A small CTC audio transcriber, trained from scratch: 23.8 epochs.
Rows from block 2 of a small CTC audio transcriber, named by matrix and row number. Rows with one number belong to one neuron. Each number is 128 + 24 x the weight over its row's rms, rounded and kept within 0 to 255. All counts start at 0. Numbers have three digits each.
After each neuron's rows are labels from the 100 clips, of 14976, where the neuron reaches its highest value: "strongest on" is what is common among them; "loudest" is the band of the loudest frequency at the time of the peak. Only what is clearly more common there than usual is listed. The data: read English sentences (LibriTTS-R). In brackets: how many of the 100.
# fc1: first MLP up (model.blocks.2.ff1.fc1.weight, 1280x320), inputs 0-319
# fc2: first MLP down (model.blocks.2.ff1.fc2.weight, 320x1280, transposed), outputs 0-319

fc1.700:158123118068141143110099138107125134121140146101136109105126141137144148149156122126145166140123129129176119133137128108158097116155077136131172155123139125117112148126133115127144101144114095126131126146139143169107132132114137147119095118133129100077176123098104152174126088148098130116096130151123127133161096068109139090116105152084116127136139131156140129143078132101123103107143156112133120126091164118117158134103108102133120136092159115115098138122136189130165107130110146104190110159132110106124120113101136143165133131121166194111142148136118123126167126122102119156122160122155111140131127093108116105094172123156103146145105130183177137110156105130117136159163105151136133158112158174099152094143156153130112125129137113188117119131060195095130163155157120097113105165112127143138140178115098148098129130127107104124162115095146132121112158119112160145060124095076154101154118130128129122173131136166136126109130087146087119133111145135133121091081
fc2.700:097119129120134109128147140097122180112130120117118125132147098125097106117137106147157145172157129179183113131139135106188120115144097129182140116099119140105143112124123121129131061125113165134142080103109125116123144153144114154145148112146111070147138091136115087144166114131101178152135128187163121113140170140156143148147128109092090158128150125109147137147147132133104080168158147095139162147082156146137126170094098141143118145083128102121155162146105134153120151119163124124129143132087094155146113156092142117147120114139138147119093093109161146142135097170120111131078134106115125089098113088129123111160116128107121156123139168128139126136093096167093088080116127109144122060156102136146122145124138099122127139129088097142149087142143104090147161144148101147111115124092106123148105132139101182139158113169114107128084091113124099112143122139139150121137139136109150131131193123177130150140112157139140100102129141125115117115132105133130121181155
strongest on: the word "you" (41)
loudest: 250 to 500 Hz (60)

fc1.247:139140102162148130130078092115121095145168140109122091118155114188128143151139095110144100144127135163137164178086077133132108120146136171169152133136093111134092153094104125117096131140122162101121118127146146154145140095103111143130160128146117097179155096176141139108109137154127114173159084089125140140146166123138132157164180172121150128136176116143126122142112171120147144108142114105135140169157108121153151152128136155117182119114088115105148124094120130130131102063169162190152120111090174110134163117110130112136142114129083108137137109141120108125119137150148096129145162155127111136106116110107123131144140135138132110159131182177125141125093102131146110117141145132092155118104086120180097154155097152129067111106141092124184121114154120151134129116137151135139159145117114104128084121074148116146139130129144127124119098139144106130162127101120188112136154130118157079122113140133124104123138178127149150164144112149141108143144124143129123135125
fc2.247:136150130155095103135099136146142113156102094166114126141156101135155146139148118143144138116141091109104075127106171135135127143142120148151143133091148179088145113120145144137150126091137108110116155120065150099102099153094125124160182074143136108083129137120164142115113120174101147126156146133090133156113142090135141143109144181119076140119140128148156140154175148157133130107141161123162107116143114136111096135106140130121100131118156117125096129114148123153148160160085138160195122142089126125117149128100097186198133137136137143120145112163150123133179182084144101140122170121169138136108070143138112108116089165118082093097124112119130139093124165117145128117113121161140098117119117125128164150136079110152138155110131133089141144150120066135133082151160123132138112123130120133184121126149100147145118142146119074094116123129134089155106142132124125137118120089158129151079108108111128102133128105139137109141124134113122120095133151092107155134153
strongest on: voice: female (89)
loudest: 250 to 500 Hz (44)

fc1.723:148153093145106118052121099109119108123110160205140118100161114125152119135117127148118135123138128130118106098099074119114138161131162146122098107147107114135112116140115125119135112100092143119163098079086113126117135097115197124143163090173097128120069157171148109137152109149171133168146158110112152121138133142103154118123100166136114095099128104122129129128108158123145117171157157119150151129108139093179150117142186122147135136149139162131102137150133113136145097108115110133118101129161112092131155069126111091110111169110120137132138129130137158122103121145123128082117103162182122075118130087115143127145175163157124097126155117110129111123108091143167142125095115147145185098161134127091152133132132124119122136146108134125152090181109089153164142160155140129127105101114160153153123148124152111115080128153110165103117115136133154138123148162137146109119123147069126112090119152139130106128133110172134126075137141101148133142128122100159145151113
fc2.723:128094162142155135146133149156098107120095142097139148162131130134100140158146135172166128120183122127149119099099164150142129117118134120137158143114138121069111119084104168101092124143155146155117084119085146171129128109129131113101156201105170131118142136117104102166123140169111124120145086103095122136126113166142112086105111117138144145142108146149135136122136127122146152131140109141132114152113110139155130120092159105161088079159099132150108149137108153122148120135133123167194181102153125150135154126138118136105073128119148102135125144151155130084092130096135146124107127112133120127119118127123146129092166127048151112114123137090144119112127163107122137115126102119191154168127108102125144142135155167085135150141132147108154160111102087149102090146119097139159128132109097120137119141155107111117131128138076099115140116118168115156154085114123165111126179131141134117164137081133139142114126070149111105169133127095142161136121129116086184085134
strongest on: voice: female (90)
loudest: 500 to 1000 Hz (51)

fc1.96:170185146141122141126128100124137112140135111152125133150137145119183124140135102115160142125150113137134120131153112122161123120134096139100126124147120164166122113115139122103137118079140127130101116149139118072129069114171133143118123105142063120120127096119095164156160106120119157089136109178142153162152121126109162116093136150078141089101151128105150134173155117136119139118149119109117105123056113158115092121145147127163121132144195117136072099112086106132139142119130125148115093129144125127118126137130141148193126149082163125115119175138193071104142112162118128135130121139131157121130134114107142174112150117137112108108164136107143140151132138133147126120103079133077145123121182120088138165124158117132161134074122144143153197079089115153124141166115162135116091105132149117106121143123129143139139120156135149143148157139115120095133169119073088128110112130114156133089154135136095121158136123136164149109110144186100125134132145123116119147145
fc2.96:092081120071145142128097129120131145148158123116157105079154092118157145092137111150115095114163146127117112119135187119178149105093137117156121106116107128115153165157155086123123120136141084131143138113152117118118134125156116159120184119101136104120112142147110114145104157126135132083127099135107127117163141144103109113134086153101103155122101121144138126135133122129136139167173100133108139108106150151103120141121147165128135142096145053137143148125072140133155129129152148162152116060107115154146086132157160130114180127128127182118155143145123143093139140122116083136146117132139161116145111080148112141145136111130174162131129148126116129121115122181103106097120110079144116095135146168125135136117143083098160143087145129134157101121145076174140106118135102132126110147105141133128139104142156145141116113130156120161136133082141087115092116124133157109151095092145135093112147102109155178122149140109055128110091133123116077088124091084129144147145
strongest on: voice: female (85); the word "i" (66)
loudest: 1000 to 2000 Hz (29)

fc1.142:099156134139158143144130114076130107103120143125090107099140136102163137121126163131136110133144121157093156135117123127129134139135096109112134151090132138152120112134129104119106187145146067114127095119134171091138126143096152139142129117141148161140127074102168125137124120137145117154125095131145110141103150136129125100110137119124159139153081086090119118103151108098070142109134147107116145123152139130159137112103174133119127106092182160142149192138151082094120087123130135157139130173122145111141099134120148162118165131183104174152124138111091075125099125128142133128166120201146140136129106133092115095196150118130129142145116163110128154125149152110101129114165146127108163100130114160165164116179139101113163148127151121137099118104133133146129168155141191144130111125175137138137095113174143133109114127133149160133099095126122103107114166144153118136173137155144116108120156121136157113106124129112161138155172088171144129147083143144113153081135
fc2.142:083146135116111161131120118110107154136098122132098163170114093100137150096102137114141118151069084100078081141159106098130128147108097076132140121161123166114152153146121144134137162107136145104121131203138138121143157116171144116105131099130112092140142159093101131103112122154105122146149127103148126140114138194134096152132054101118103107099099111094131105085162148185131124125154112140115104103109136118122155107135114116122164174090107128119125138139132125145127134153108145184141147131126086136126121112106156139116130132145133156129096120127117162130100158121145138110162156120137113169096066090145137113103118145129138176122165131150094084123143170120140128097114114139126114120171143182139147159104132137154164109112130125147126106134135119146147158128164117084146128131124168105152148129123108142116123116126101149154093148170098115085116150153168099152110151095129108117143127102136153117166089090117148112135114139147117063122118115156135159173145
strongest on: the word "was" (40)
loudest: 250 to 500 Hz (33)

fc1.567:097139118129173112144114124220159132060148112095139120079099166082120123133158155089153139126107131164075114098119126090123145142113131134183125113117136140085101143101129135143133144119137112166140118142116154115130161153119126108106101108122106142104078137103131142140164089104143128139214146146133114108135142128161169152098128140132138107104123142135114089116106170133129127152088112107138129110150155147174116126141096144124113145171139157064135128159192144131120158145110130121137114168117149179153116164120153128145114113123129041145173114126144080106155124156127141152117101095127130092117096109156125115109127109118140119166158109154116151135118136135138151111134145134121120151128136136093114117121140144094113124116107130136099134116134122172155100096148160144123128094105131113124143111130108147154141146094104154125150093154114099142144145133098137104133162178151114131095146118093171116145103126143160175160136147146130116082136147147112113145145
fc2.567:138146116131181109108057096183121129113115060129169147082155130114108167115163123144184145144129137137127157145143111116130108131094130102118105093104117150121104144161145136143158129113129095143115084136155131103140160141109127106160128060119120102140116128120142115123115106113154125154092188134108098121150167160174103140134159109134119098159113111110108117139144106142152163127127124114095102118133117137117128161137100162137118146140146140102144132113138110156125114123118156147111111125139139120146116171124182141152137153129097085137106151136128123098130112117094132147140103136163174154154176139154128098148177130139120129145124133129116132150081114122144106118135119100104091105144112129159183107096132136108150179145077133100103080127112132129140170101109153167126122138193157158128150117171121126120078115111153165115129135127112147155128069132135150132134122155114148119156133189118088109138113103122122110202129144116105133093127151168160121135115
strongest on: voice: female (79); the word "not" (34)
loudest: 250 to 500 Hz (43)

fc1.672:111158136129124112141120088120139177176092113131195109097107175111138124107125090135132131149106132190114106148133118103169111099156128141121168114169134164113141149141165132152143088113101077085141171129114117136126153128127129137075097094106100143129151122136124101147121106127150111137107123098109112140119151075142130091075114148091144164139108126180117143144096131112129134110154107144151154107142180147095148110123091110138131145102128099122133123161130163136124105139114109118161151146125135116124100118121123168105118116163120164126143110101114175103134157147094139129093144142097126115124125110177080130099149120112123101141116157142105132134168102118105122134094120156157157142131132104128169206148159091117126127088122111125142169111094107124140119153145133093123147183166127154112070150139115102119144112098140113156141132139144114082147174157142128166144097125105115146132114117168142131142154155142109120076139131090093114134091151118089122106099
fc2.672:052144125139097170141162128143114129128081122127147106101136138116101106137129107114104172113132144167145109123125140143112166116143120075135127147184102109133130089130156134135086120114137107157080125154114169133106170145122111139117147109123062137114158120159087124131100127122095115104099113133133100112122144098147155133121165118140164113177106150146109148144130106130136105154122142109137136148140157131142176109113135134110148091103107146150132139126146127140129104128111114087160114129117157111126143120093087127149125124106112178160141133113166123110180147164136123106141128154150164106153097169145109103109086139145193116098159147133094121168164114124125075100169137103109125126123121145149126123157166138102118120127126085104088093164093100108124085120117166138122141089145120136130151113127117093086095074116126156126085122173087115136117127131099121165117101115096176139141138066094108139159110151125119106148168104132137137127142140126128148114180
strongest on: the word "you" (49)
loudest: 250 to 500 Hz (41)

fc1.704:080170131141164127100095122137173103144101147124110143153141100104123119097115134128122106148123122132085134165158121160178128131120082127118118111163132112091109126118163136099142135101126108095119115112125107117118140159096142114095165131106165127148142157113095091115104146098145148130098135150114147090112106133151184167129129175154194111125105147111143105131140067137152127092121157133156105108133145110148164093154186102143161086123138130119175107147130126105106138104120068105125088130101092197104109098169119126111122109084101141127143127117133097141118153118110105157131141114104130103120116147109111100134168156151103102137125105132127136140122127124141132114145141105158099106088097134105139120117138125121157136139138113130151158152128110136167086127117120125086123153101105165110128103141169091144158113130105149153125134127109103118082128095169171171166113107155126124089105112154121091085095146125088108101124101131128162059103117128112121139097
fc2.704:126155100107132171145152097127139126112111094135085167109148110100106164123086125118121104145156116139138088139129133128155113100167088128132142139111134097117116133161176162153122171125107138166139112104138144123099142136095118117120139149120152112163117138155117086132108108159154069179090136124113136105099103150140137083141108160128158152169152134093172106118183098080102132132120160105127099134111122115129138151117089138154084098110085119099110154131126133147166104164111168134143110122114101149119138125124106116143108135146079114135114098135127169182119128093119137182119116102113120134114142116127127148153154109089170099105144121108129153128098126163099159143134151044158118099088136111153129145163125126172103085127126124142090160108152113120134127167090121103128094132143163129126132126089137103126124144120103099133121105130111075167110092125149145157170119142146150122149076150094129104112141131144070121168112126134131150145150136138138093149144
strongest on: the word "to" (63)
loudest: 4000 to 8000 Hz (65)

fc1.751:140147101112144158126080120156171152083189172103116158106108126122172153138115086135115116143138120166130129145119116119106139095124148126112142090158123147150146082130103191144123104110113107093119140160126140152076106162135113089088131149131099126149103097169143120139158135146160103132129137097144118116147134133162127096137152123122145151133156117127124111178096131086153129149096128126138137140124127096126102105149097134064119148109082122122167124117129129122128129090136158111148166127055127099164137163155093146111113108120067114155126151148155189118118099147132123105139107123158130105091088128147126150133095119143110076147098141121094146127158108117104120167122089085161095111132124142172122117147111136133150176129165106090117178118097104126103131173149127156117205152125143126117098124136147151097125120137128113128120118131142136128126108088117146106090165121089131115149126112116135125117127136095086117178120119109139133107126126166111097145115
fc2.751:106147171126103170120125129155096159135134201129153157071129117120114163157141144109119140133157107122115146090134156081145145145110118137142100146126075156118108120112178140122085140115087137142089177117119133133131132103101095123105164085138110134142131135111123144102109086121075131178139159121113104134136135111121147120110104114100152107144133150154124107131147137122152116124184128154173123103130109148142156129095088130082102129093112119128122116117121106116100139151123121113156134142103148131128183132122166137115122122089103108146128162156149147081148178137108169131134128118105157108125093138162120145139090130103173136103103161097110109118172178145135138133199117165149130103127127116124154161108126146128112160105121131145146110112097149083107133123137101133102166126136162149140107110126171129136108091135171112125169139147095130064123147103079137113125121099107125118164184145090109119096133132124093087166122119146098115154120089105145126132148
strongest on: the word "you" (43)
loudest: 250 to 500 Hz (35)

fc1.432:115147139097139148100100143136178129153124127145137107171100146097121129141143143148101133165109095143134121109132128153143102123098125134104141143168110139163142104172158122107125111159141155119106138136136122114161125109100179160129137144145143158120106165089164110119133134097100119132153131138140139120128076103128140125111105159109130143096105091134094139120124165128113164120106159070129120181118127077146119135094122091121151128162171126099113158075109103112132128174160119169129124126168111125134115147114133154125133123135152102044077110117127133092157131153129186099159109107145086142173071143178117065141100108117145129104138108133126149124109142122095133134117085155080107121124071152093129122161107122143140168138137107129150134140139160141156107145121118155127145098121119117112161112145090148110127071123174128140087150103140163145060139116128163112101137108096131145138140139146114105149111143143116151102148126093158122158097130141147106149122
fc2.432:135110137131067149125123157096148136113157086140113116122113103122144143151123178153107113130149131160136153159095138114164123110100105128130133110151157110148129145135096146134118119139120110130148155089111147073109116087157095186153112109129128109138153071108120102167141145158136131118155162141158155155116134107144105159093140165111105134133118164125137116150101110147158108110099107116099117124119142138130081156111138109096119154130148117120122108165085135142145120102134115082114086115148097150121112127130160153109099138094109125134174147118099064150131158132123122106103175186103150138124109107129112147124152111160186105130094127159093149091093099095105119134110113133127135127122121095128123124155132137154131111133161139136117085119139102107156113143158161152159151130100104127136135155099144109080145173128161133092205122187161059108104115135114150135119109131106103115155121118081130142109112128087107131110097182116118117135178148150122130164104
strongest on: the word "how" (31)
loudest: 1000 to 2000 Hz (59)

fc1.487:183165133174117139109154153092127127107121126104126133142180084156121113155168108112153101127164169126084147130134127160152175173134154143138134122134124113142100118118148114110145135147163137097078134077138121124105122136096103121130131115142145098119100110131123141148117108119127146103136137136115115124113162154129107138141148145096155154156113137090168136177180162108147192195100140162146142149122143128125163154144132145120121145157130149146152092152174100104119157123130159135166119111082109154131108182115160126091098156122089137114110152137145076134159126126139123133090133135138108120163154104160145120178132130126081093120136136055137132126163139140141134143100138099151116138153161145113110109158127141124137142144133126110136151157144123127156129097128147130070133139112134105141113127110094126136091144102134147133103169130135158187163132170166107097083184152148119140108141125110141125111113154102137156162167159155153075122141119131119116121158
fc2.487:175126152137136134155131133118137151147170146079105164096129182095165151133133120130136099110139105148109119130120106119156124124139126128151120141119108135149174116126100118128118112106160082148113157110155108112113130131163130095143121104143184096121121122114128073128137189105163161124127150132134129125136103125144104192156106097143127144144136155175106133108137138118106104123158099105130125126103149137111146124090146121120117163134145118143140128154147184117142060128101110162116122144152115168116096136131141146109139168117122151073121105152129124142129185114139102079092112132133130117142145090155146114160119154122152137142127116124139135110139121144096120147073123144112141151156117081098080120143130143123142128155125121135126114162126147130168057089147109100087111094099159133065107161140116128115124146100128156092119129095113105152100099071131122128113102152109182103093177131161166145114077113142082178134112113131131133134167121138130141146176
strongest on: voice: male (84); the word "there" (46); the word "is" (31)
loudest: 250 to 500 Hz (58)

fc1.273:135085126093135124123075144152141147135108077101132125108106107132133180136154069116137140113137095144125127162178115136109129103139107097119135095148124098150104158118145094153139119137157102102162160125098096120166186155127118101148138100141082164117160128111152090141071110126140159164175089128150128073139126182153162101112130134136144139110115153100095165139134155128163125108138116132128122133147120104099161100096130164136100135132107137133120093098122131066127128132116134161170134129099111120136122111148090108148127095085118153124154136095159062106148098104171137128099110133110107124147097104109119139153144116171131146107127163124121115151114153143147191127114099155120122117138090170084104147099116133117141172166111139136105151152136147172153118130149140113137119120131108147122116153140105109122150094088126134086187087097102153154139083144137152128129126114140120094124147085104131123143103114130128130152153093131138089119119163117127136126093
fc2.273:094094128119120136115134108109131164100136146156154121098157162080097167114125117111120118157157156142141122135150101099120120145119071130106103135172127082156105129177102137160141144118105121065133116130121093108113094119126133122179099098144142155105120117123153120141143149099131129142136186144129150159087113111099133136128195138098049132110098134117128174086125091147132103113118132153120127136146095126110102109165115138126143113160160102173144142119130122117167093105116195118119111116123129069100098123147139128187077148147143135098131112145141091137103105104128111149103156128110138132107154163119141160145124167105153114147142177151111121157153121123109131120146135121147159127105163142125141087143101121171136132124078112103123072117169149096119136113121128115110099169153098125113105134116132147154115143096128110103146165138106154167136117146122116142139112144138145168133147133117094131120123161122072128121079116125158124099107123104151120074111
strongest on: voice: female (82)
loudest: 500 to 1000 Hz (51)

fc1.78:087113121132170115125129126134145117124140133175125120132128117126141140126088165163162147155169135124119148117115101124155155109150101150128105124123095149104133110127130127121149163135111095140087127126143121114147120110104132145139127166155148116151122151172107068088133127125120164155129138136103071145106155128151153188117079170117150158124124084098162125152099072162132114131163067139117138114151123085156148130171151099158174102110137124100121148174112108145147169153145091123146128124096075148132127115136092074117127091108088114118124068117092156136143126128152140168068139125123109087125171150125097119146157122115131154115162096111128134126129098144101107128124104087130116117078108080128103128154127121097136122118138098192120171132124079124127100128116108120100136097135123132109080100104120092098133124133181122169147110112158106130138153100141148182142123123127133112128090120105116110136166121125125155127128136123121135100113144174154152130141
fc2.78:123127101145163131112079117137141095078116113150103128138153114106153136111139132140102130114120153140145153146113133160139091165150095089114166148117120128121129136119120130111139150112109149103150159099114148152107094118090139087153141138114149153094105097126109125123141134151144107175133125099163158107114138137172111119112105153146127204114137109101139128152119122130132069124140150126128138109110125160109134108122095110144155140160106119110129128140183152168191173108115111130150105075110110137128157125060093113157078120126098097197160154098187167139112127105096107147125171135125124117134167125171115173097183128118121125111109105120121175112105130149099142110120136085183103154113134129127097110192116118116123080129116123114142146083122069128114162167112117089128119116175153095124107093108128128143131165101147153122155104126131129158111140157119141135103116100103125132135082129101121133157145130138121127131108133132179130134135120112109117122131
strongest on: the word "to" (65)
loudest: 2000 to 4000 Hz (28)

fc1.448:153134118111110152176134126101115081111123131131150125145129098103114126125104112139120140124129156122155127136131153144117112109152081159154108083079155132181112087147123108110132177152135153158100092151123134099164149136156139167133147133142172089138101162139127202123102157123134136143126102150140116141157101120159151136169152155127126155145145149092099117163135125098100093125111107146120157133125104141072142098117112119130120103086115121098101117179139116167130140169182154136152140117110116134151141125188142130134137123154154120145160125157121130115118131137136076171139088155152104104105128108133133185152149143168124152112099090140165132102092171128126141124140119161111129086119139130111095115161150117130132122158077123130156177160153124091151120128154093104127145060137118113130133150133148144141149126180157124150140142144177126121145116152093135170168150106135112088168105138160103135119093112145139165159095104146138114100157142110127123119151
fc2.448:117133151088096059109130084128154114081107138110139110098138157113097167102105129110158131178123140116127144126132085154119089136145184125061109096129107158145131105133132167124148125160164125115128114183099076116123169136120133159153119149110163138090140156115107146140143130107132105141111094092119144097149118122123157147098136098143126137101139093116120143122159098114145122085091131119140136104126127141127117123150124123111135114160096098114096133136155120122125140116160136114112147117151104102116120119157112079140106130078118139139114169159153155109125081074122120080125121108155116112123155158106107153104114117152135136123107136136071144108150151105146105139087137200136122124108151171134134089056124126174133105132072137149142186150130145122093096109119133133099170132189158116111149124121112144172086118131098130156128129153096143108142080150140177128148129120130113156100122135153117138123139119135154141156154126164083130109130117126117114130129
strongest on: voice: male (83)
loudest: 2000 to 4000 Hz (78)

fc1.265:124130111175120116136107162136136158093132170123132188115134120093130142139112173172128098114087128156173127116097110122136180137135161124151076138146135114121152138138132112123166141129123155146140085136131128099122137145099124131095130128136178090127131127153111096144151156138110142109136110131118126130141141120128109186115091121110122143097100148117109118148140084125100084119120152098114127113141131117148159115126163165160140112102093140090116143123109130093070115136149137138125110145161150169115132170124133105122139108137136106154116149102115140074106105125107137163100108108100130140085149113167132120126103182081109155160151173180138138079137102134124139146127147084115128113087111123121130104098130121161146108102123176130113120148127104140081113115167136166195081141084119112145095102129096141145112158116101201124151162147097125123085108144088141160100144089106147135127108103142127185154143107109104140169147102144147143115129129113134106155122
fc2.265:149131138134130132101110130154147121181149129136109142113118104094143085141133141136109089126095107143161101129163124078102125132125119176144120165130115154125155118145092116122146146141138150139074109162145151103163188099114104133130103144094164132148125106120140103132131108109189108092133122098103156151159114131138082098141163185126145110077096063147157104108135126086160104109124107148126149137109119107175136148135137164130116156141128145117060125147148154107161123115174159160152153133145135150153132167130174133126126083148112120155149129090105119097133107149087135114106129163156142093116086158145150171172123117113066193142165119126165143104116125114120132121136084154086139151113129118140129119074140124110104137150149118110122158153097149157121128153152103166093107120159146135135127123102162116139107098146088145097149144113114139126163088072147091129109104122137140141137133124152137137150129137123121137156093112100124138121127115151154110115131
strongest on: voice: male (74)
loudest: 250 to 500 Hz (63)

fc1.688:094127158131093138128157122093135117105117115116125113119117123101160121131143162126135098093152172127092133154101134133155136124145129128135082088117116083136080112188152158119093138153188101144132098135104144143147119105124129173126127112096118111119106161137130137112157127098110142112137101128117101105122115135104164186133155133088130100143149130112078118106142104113117083134108125109169121084112086158101095133146134137089143107102085148137133098132157131139144137186177119167135086160095135124162111141105139125147154110113125142116165119139122130117136165123122114125134129109168110145155063134150119090125119126130141163077113145103102128087130118105150145130157110144121156095156137099147091163120102115149117135105138148147096141126164106108151102136141155149117182126172137109125095169125132131147129083179110129126098090116163114129080097120097139129135118137120101139122202166166156096122114111149114104123155126125081114145148162151145171090149
fc2.688:124114142108112085133138128124143109106094137144148123102082098131128178153098165143097136132119129072106129126138076159103134123155108103095115124108123138148122128137139136151133100108132144154106118119136118104120123145138105145155120119089097083123133129113149093118109141106078095115129178130136107096147118163109164141131177103131155128145118130146115125151150129112112129116127125100123132117153128093134102136140087140151137157142088134128125144102162180131088149135131093115129154122145142123136090142101109130166123116086073133136161136126120107134135114128160102095126111113098121158128111114114065148087100118147141164145168124142103170106144143144142085146124145161087154135077155140165106111114125091138170117127136112101100121124140092137161085099067116099130149132125136122123103165076175129187099152102135130106119114146083145137106146150143131161122168107140146170124153211148129136115149121131065124163142143136114099085137103091140105189128
strongest on: the word "was" (44)
loudest: 2000 to 4000 Hz (45); 250 to 500 Hz (31)

fc1.248:105108139178136162132124138099111107137150144112162132147117156184147107143122216160129121102161109137143102106121085105148086123101166137114131114144098173146140102123137129137136110096126129157116161122136144137166163150146123142089128076105141120141156120142146130115169122151159140121101106127110160103092117133134138097186137106121106110137153139152160106137164173149124144172126138100152133157154133108134185130133143095128098110135127146087132144080134138139136131127099171093130114165141137142097133152120114143129132121108166102144100135118179133156110091161085102132112144145121129083139102104115103121170123149126157139168152094155164098107129128172124093110123143121122116117157141174138177130084128135128165176166159112138134148126123090129144136120168165097133122080143115122151092110134083131141069155113097152147141172136105138083119137083112121126152168139122096151109125147137134116139064108120110122157135119129144093146110101139142126130119
fc2.248:126121111135095138132144142172125147109133169077113158115152133095106142114096129108135105107100118146143141103148130109116142117112163097137168180094105083118168071167150163098133157085077128135141159113136132102109154104104138092165139129151126131109160117152132082141106141113151108147156137081136099103147135082124169104132179177123146092130090091174127123147115151151101098122125156116133128137107126134110101163123138117149081104117164160139131087143093101124103132122088139159128153142140147120135137150104121140136148111099157114132131136088127116132136111124094165097136147151105110122152115126174104067122107129128105123131108122092148101125131146147171088135129116184117157149120129152159116107096177119118168173123151131095132114121165129166143106121146160138145084113126163134098157148117172134166137103109132157169117081156127091154134132147151116124130186130144088104106103100131139119107084089117133142130125157135154121141121118120171138123142
strongest on: the word "you" (35)
loudest: 250 to 500 Hz (56)

fc1.112:152147120145108121112102154125123122111134130141115139119104127137094143165104112109087095150145122118120128151148153160115115167143134104162105118133168151153119106183142068062117132155140117125125094118146150105112122165161131120154114162104119112107120125105131117142145124133102101139149126129118136146123144121130125110112109083133130081128097129145088146158139104174136087095122093120177085137124116120125125165130101147154101159130161136168143128156123138149125103065156113118114108129159147185103112113117140158131087082121082116072163181118159113109101117106178129189162095146107075125116146138141111110150106161145157134106153130107144136109125124141079157133129104105122119143095108101116165120112086078117109105140155153126140139096166134194145134090098121127120122121148105094139111147149101165114124083133122123162095137086113144071138099161105127147141087137140146099174148134100122150134088120159132122116124118159095119125135147130107119116115
fc2.112:156140158086122147131153136166149124122191165133142120154095186106137151111090122136097043134138095103136122134130130093101110129135111112149116143156152103129093148107120122139145146116090128118160116126109166143164147125151146148110108131151099109123118147151151160156137109126135097120179119131153114147109127147111135116154165090139125117131102124156140129156117129139110162114164115137146123161147114137124142063184124127099115117145138117114159132139111132114143161083125109136163136141165125171106096142134113123095085099095152124140091130109134111071115157139138131177133144141136136171133120162111192170149122140110120151137117143115090109141108118119157135170135146096127099144108151137101115104107139138131106117140120148142138096135143167132103165171122158125135151142117094116108106165089080166136202138130119171156171105141141111151118122143145095174120132140149140089150088086075139129127124109119160138144099148158126133131171111142121168082157
strongest on: the word "said" (42)
loudest: 250 to 500 Hz (37)

fc1.564:117095171115075102124126141129157107137113121158142118123118149105144129166157161142114095127143163136118111108106121129111155087087135076098109101108130080116114132107144122125115144177122183109169125126141142076138132163145120131160140145139128112117145143182143120160137120136103121145150123092134150171166122116147137127134114096123144131137136181121153136117108163128125123125093132132129139108131100117128150131105137146098128164118102164075122149148100104110102167117153128084132156118143126139078142160125093122136169104093161138119133100124136133150166161149129130076128134081133124126111155131116124174144212101151115150130114113132102121107132116130096083117154100132117118126106127129126129128109115107174115136071139137102131127098153132108125105136159132136139097108121126096114077148171144139113097112096138110060097107135163153160141094114100122099140138125118101141110179122086115097114179130125102193100114071081153088139142086132132144128146
fc2.564:137122100139126083116119121128128114138127119131118095109160126158170156090163102132126152170124083120151121164147136150129132110166120092153147145117131112123124122099105064137141124144156105132176132142145091122140129128140101086123152123172122103101079164176146143117153130148105150150152163147110131141101149100137103126114087110170107122165113144130168107139109125091124129099116106117107142103147151142109116134145106155105127176130116105146153109106131158082113126103149146120113092110171113115101147161137101131122080168109130137140110130138110091131106128162168134134083123155092144128150137087084131119138149133156171114114123111134088151138122117145138099104102179154098104139140090158168137092115106142094181142152142150104115117135103124162172153160101102168139105146126103088069143146111094140132107172164085135118134140063131151090136150138139165126134127093158135126170138129144125141161143105144067146122111107093140104156150127122085125127114
strongest on: the word "you" (37)
loudest: 250 to 500 Hz (35)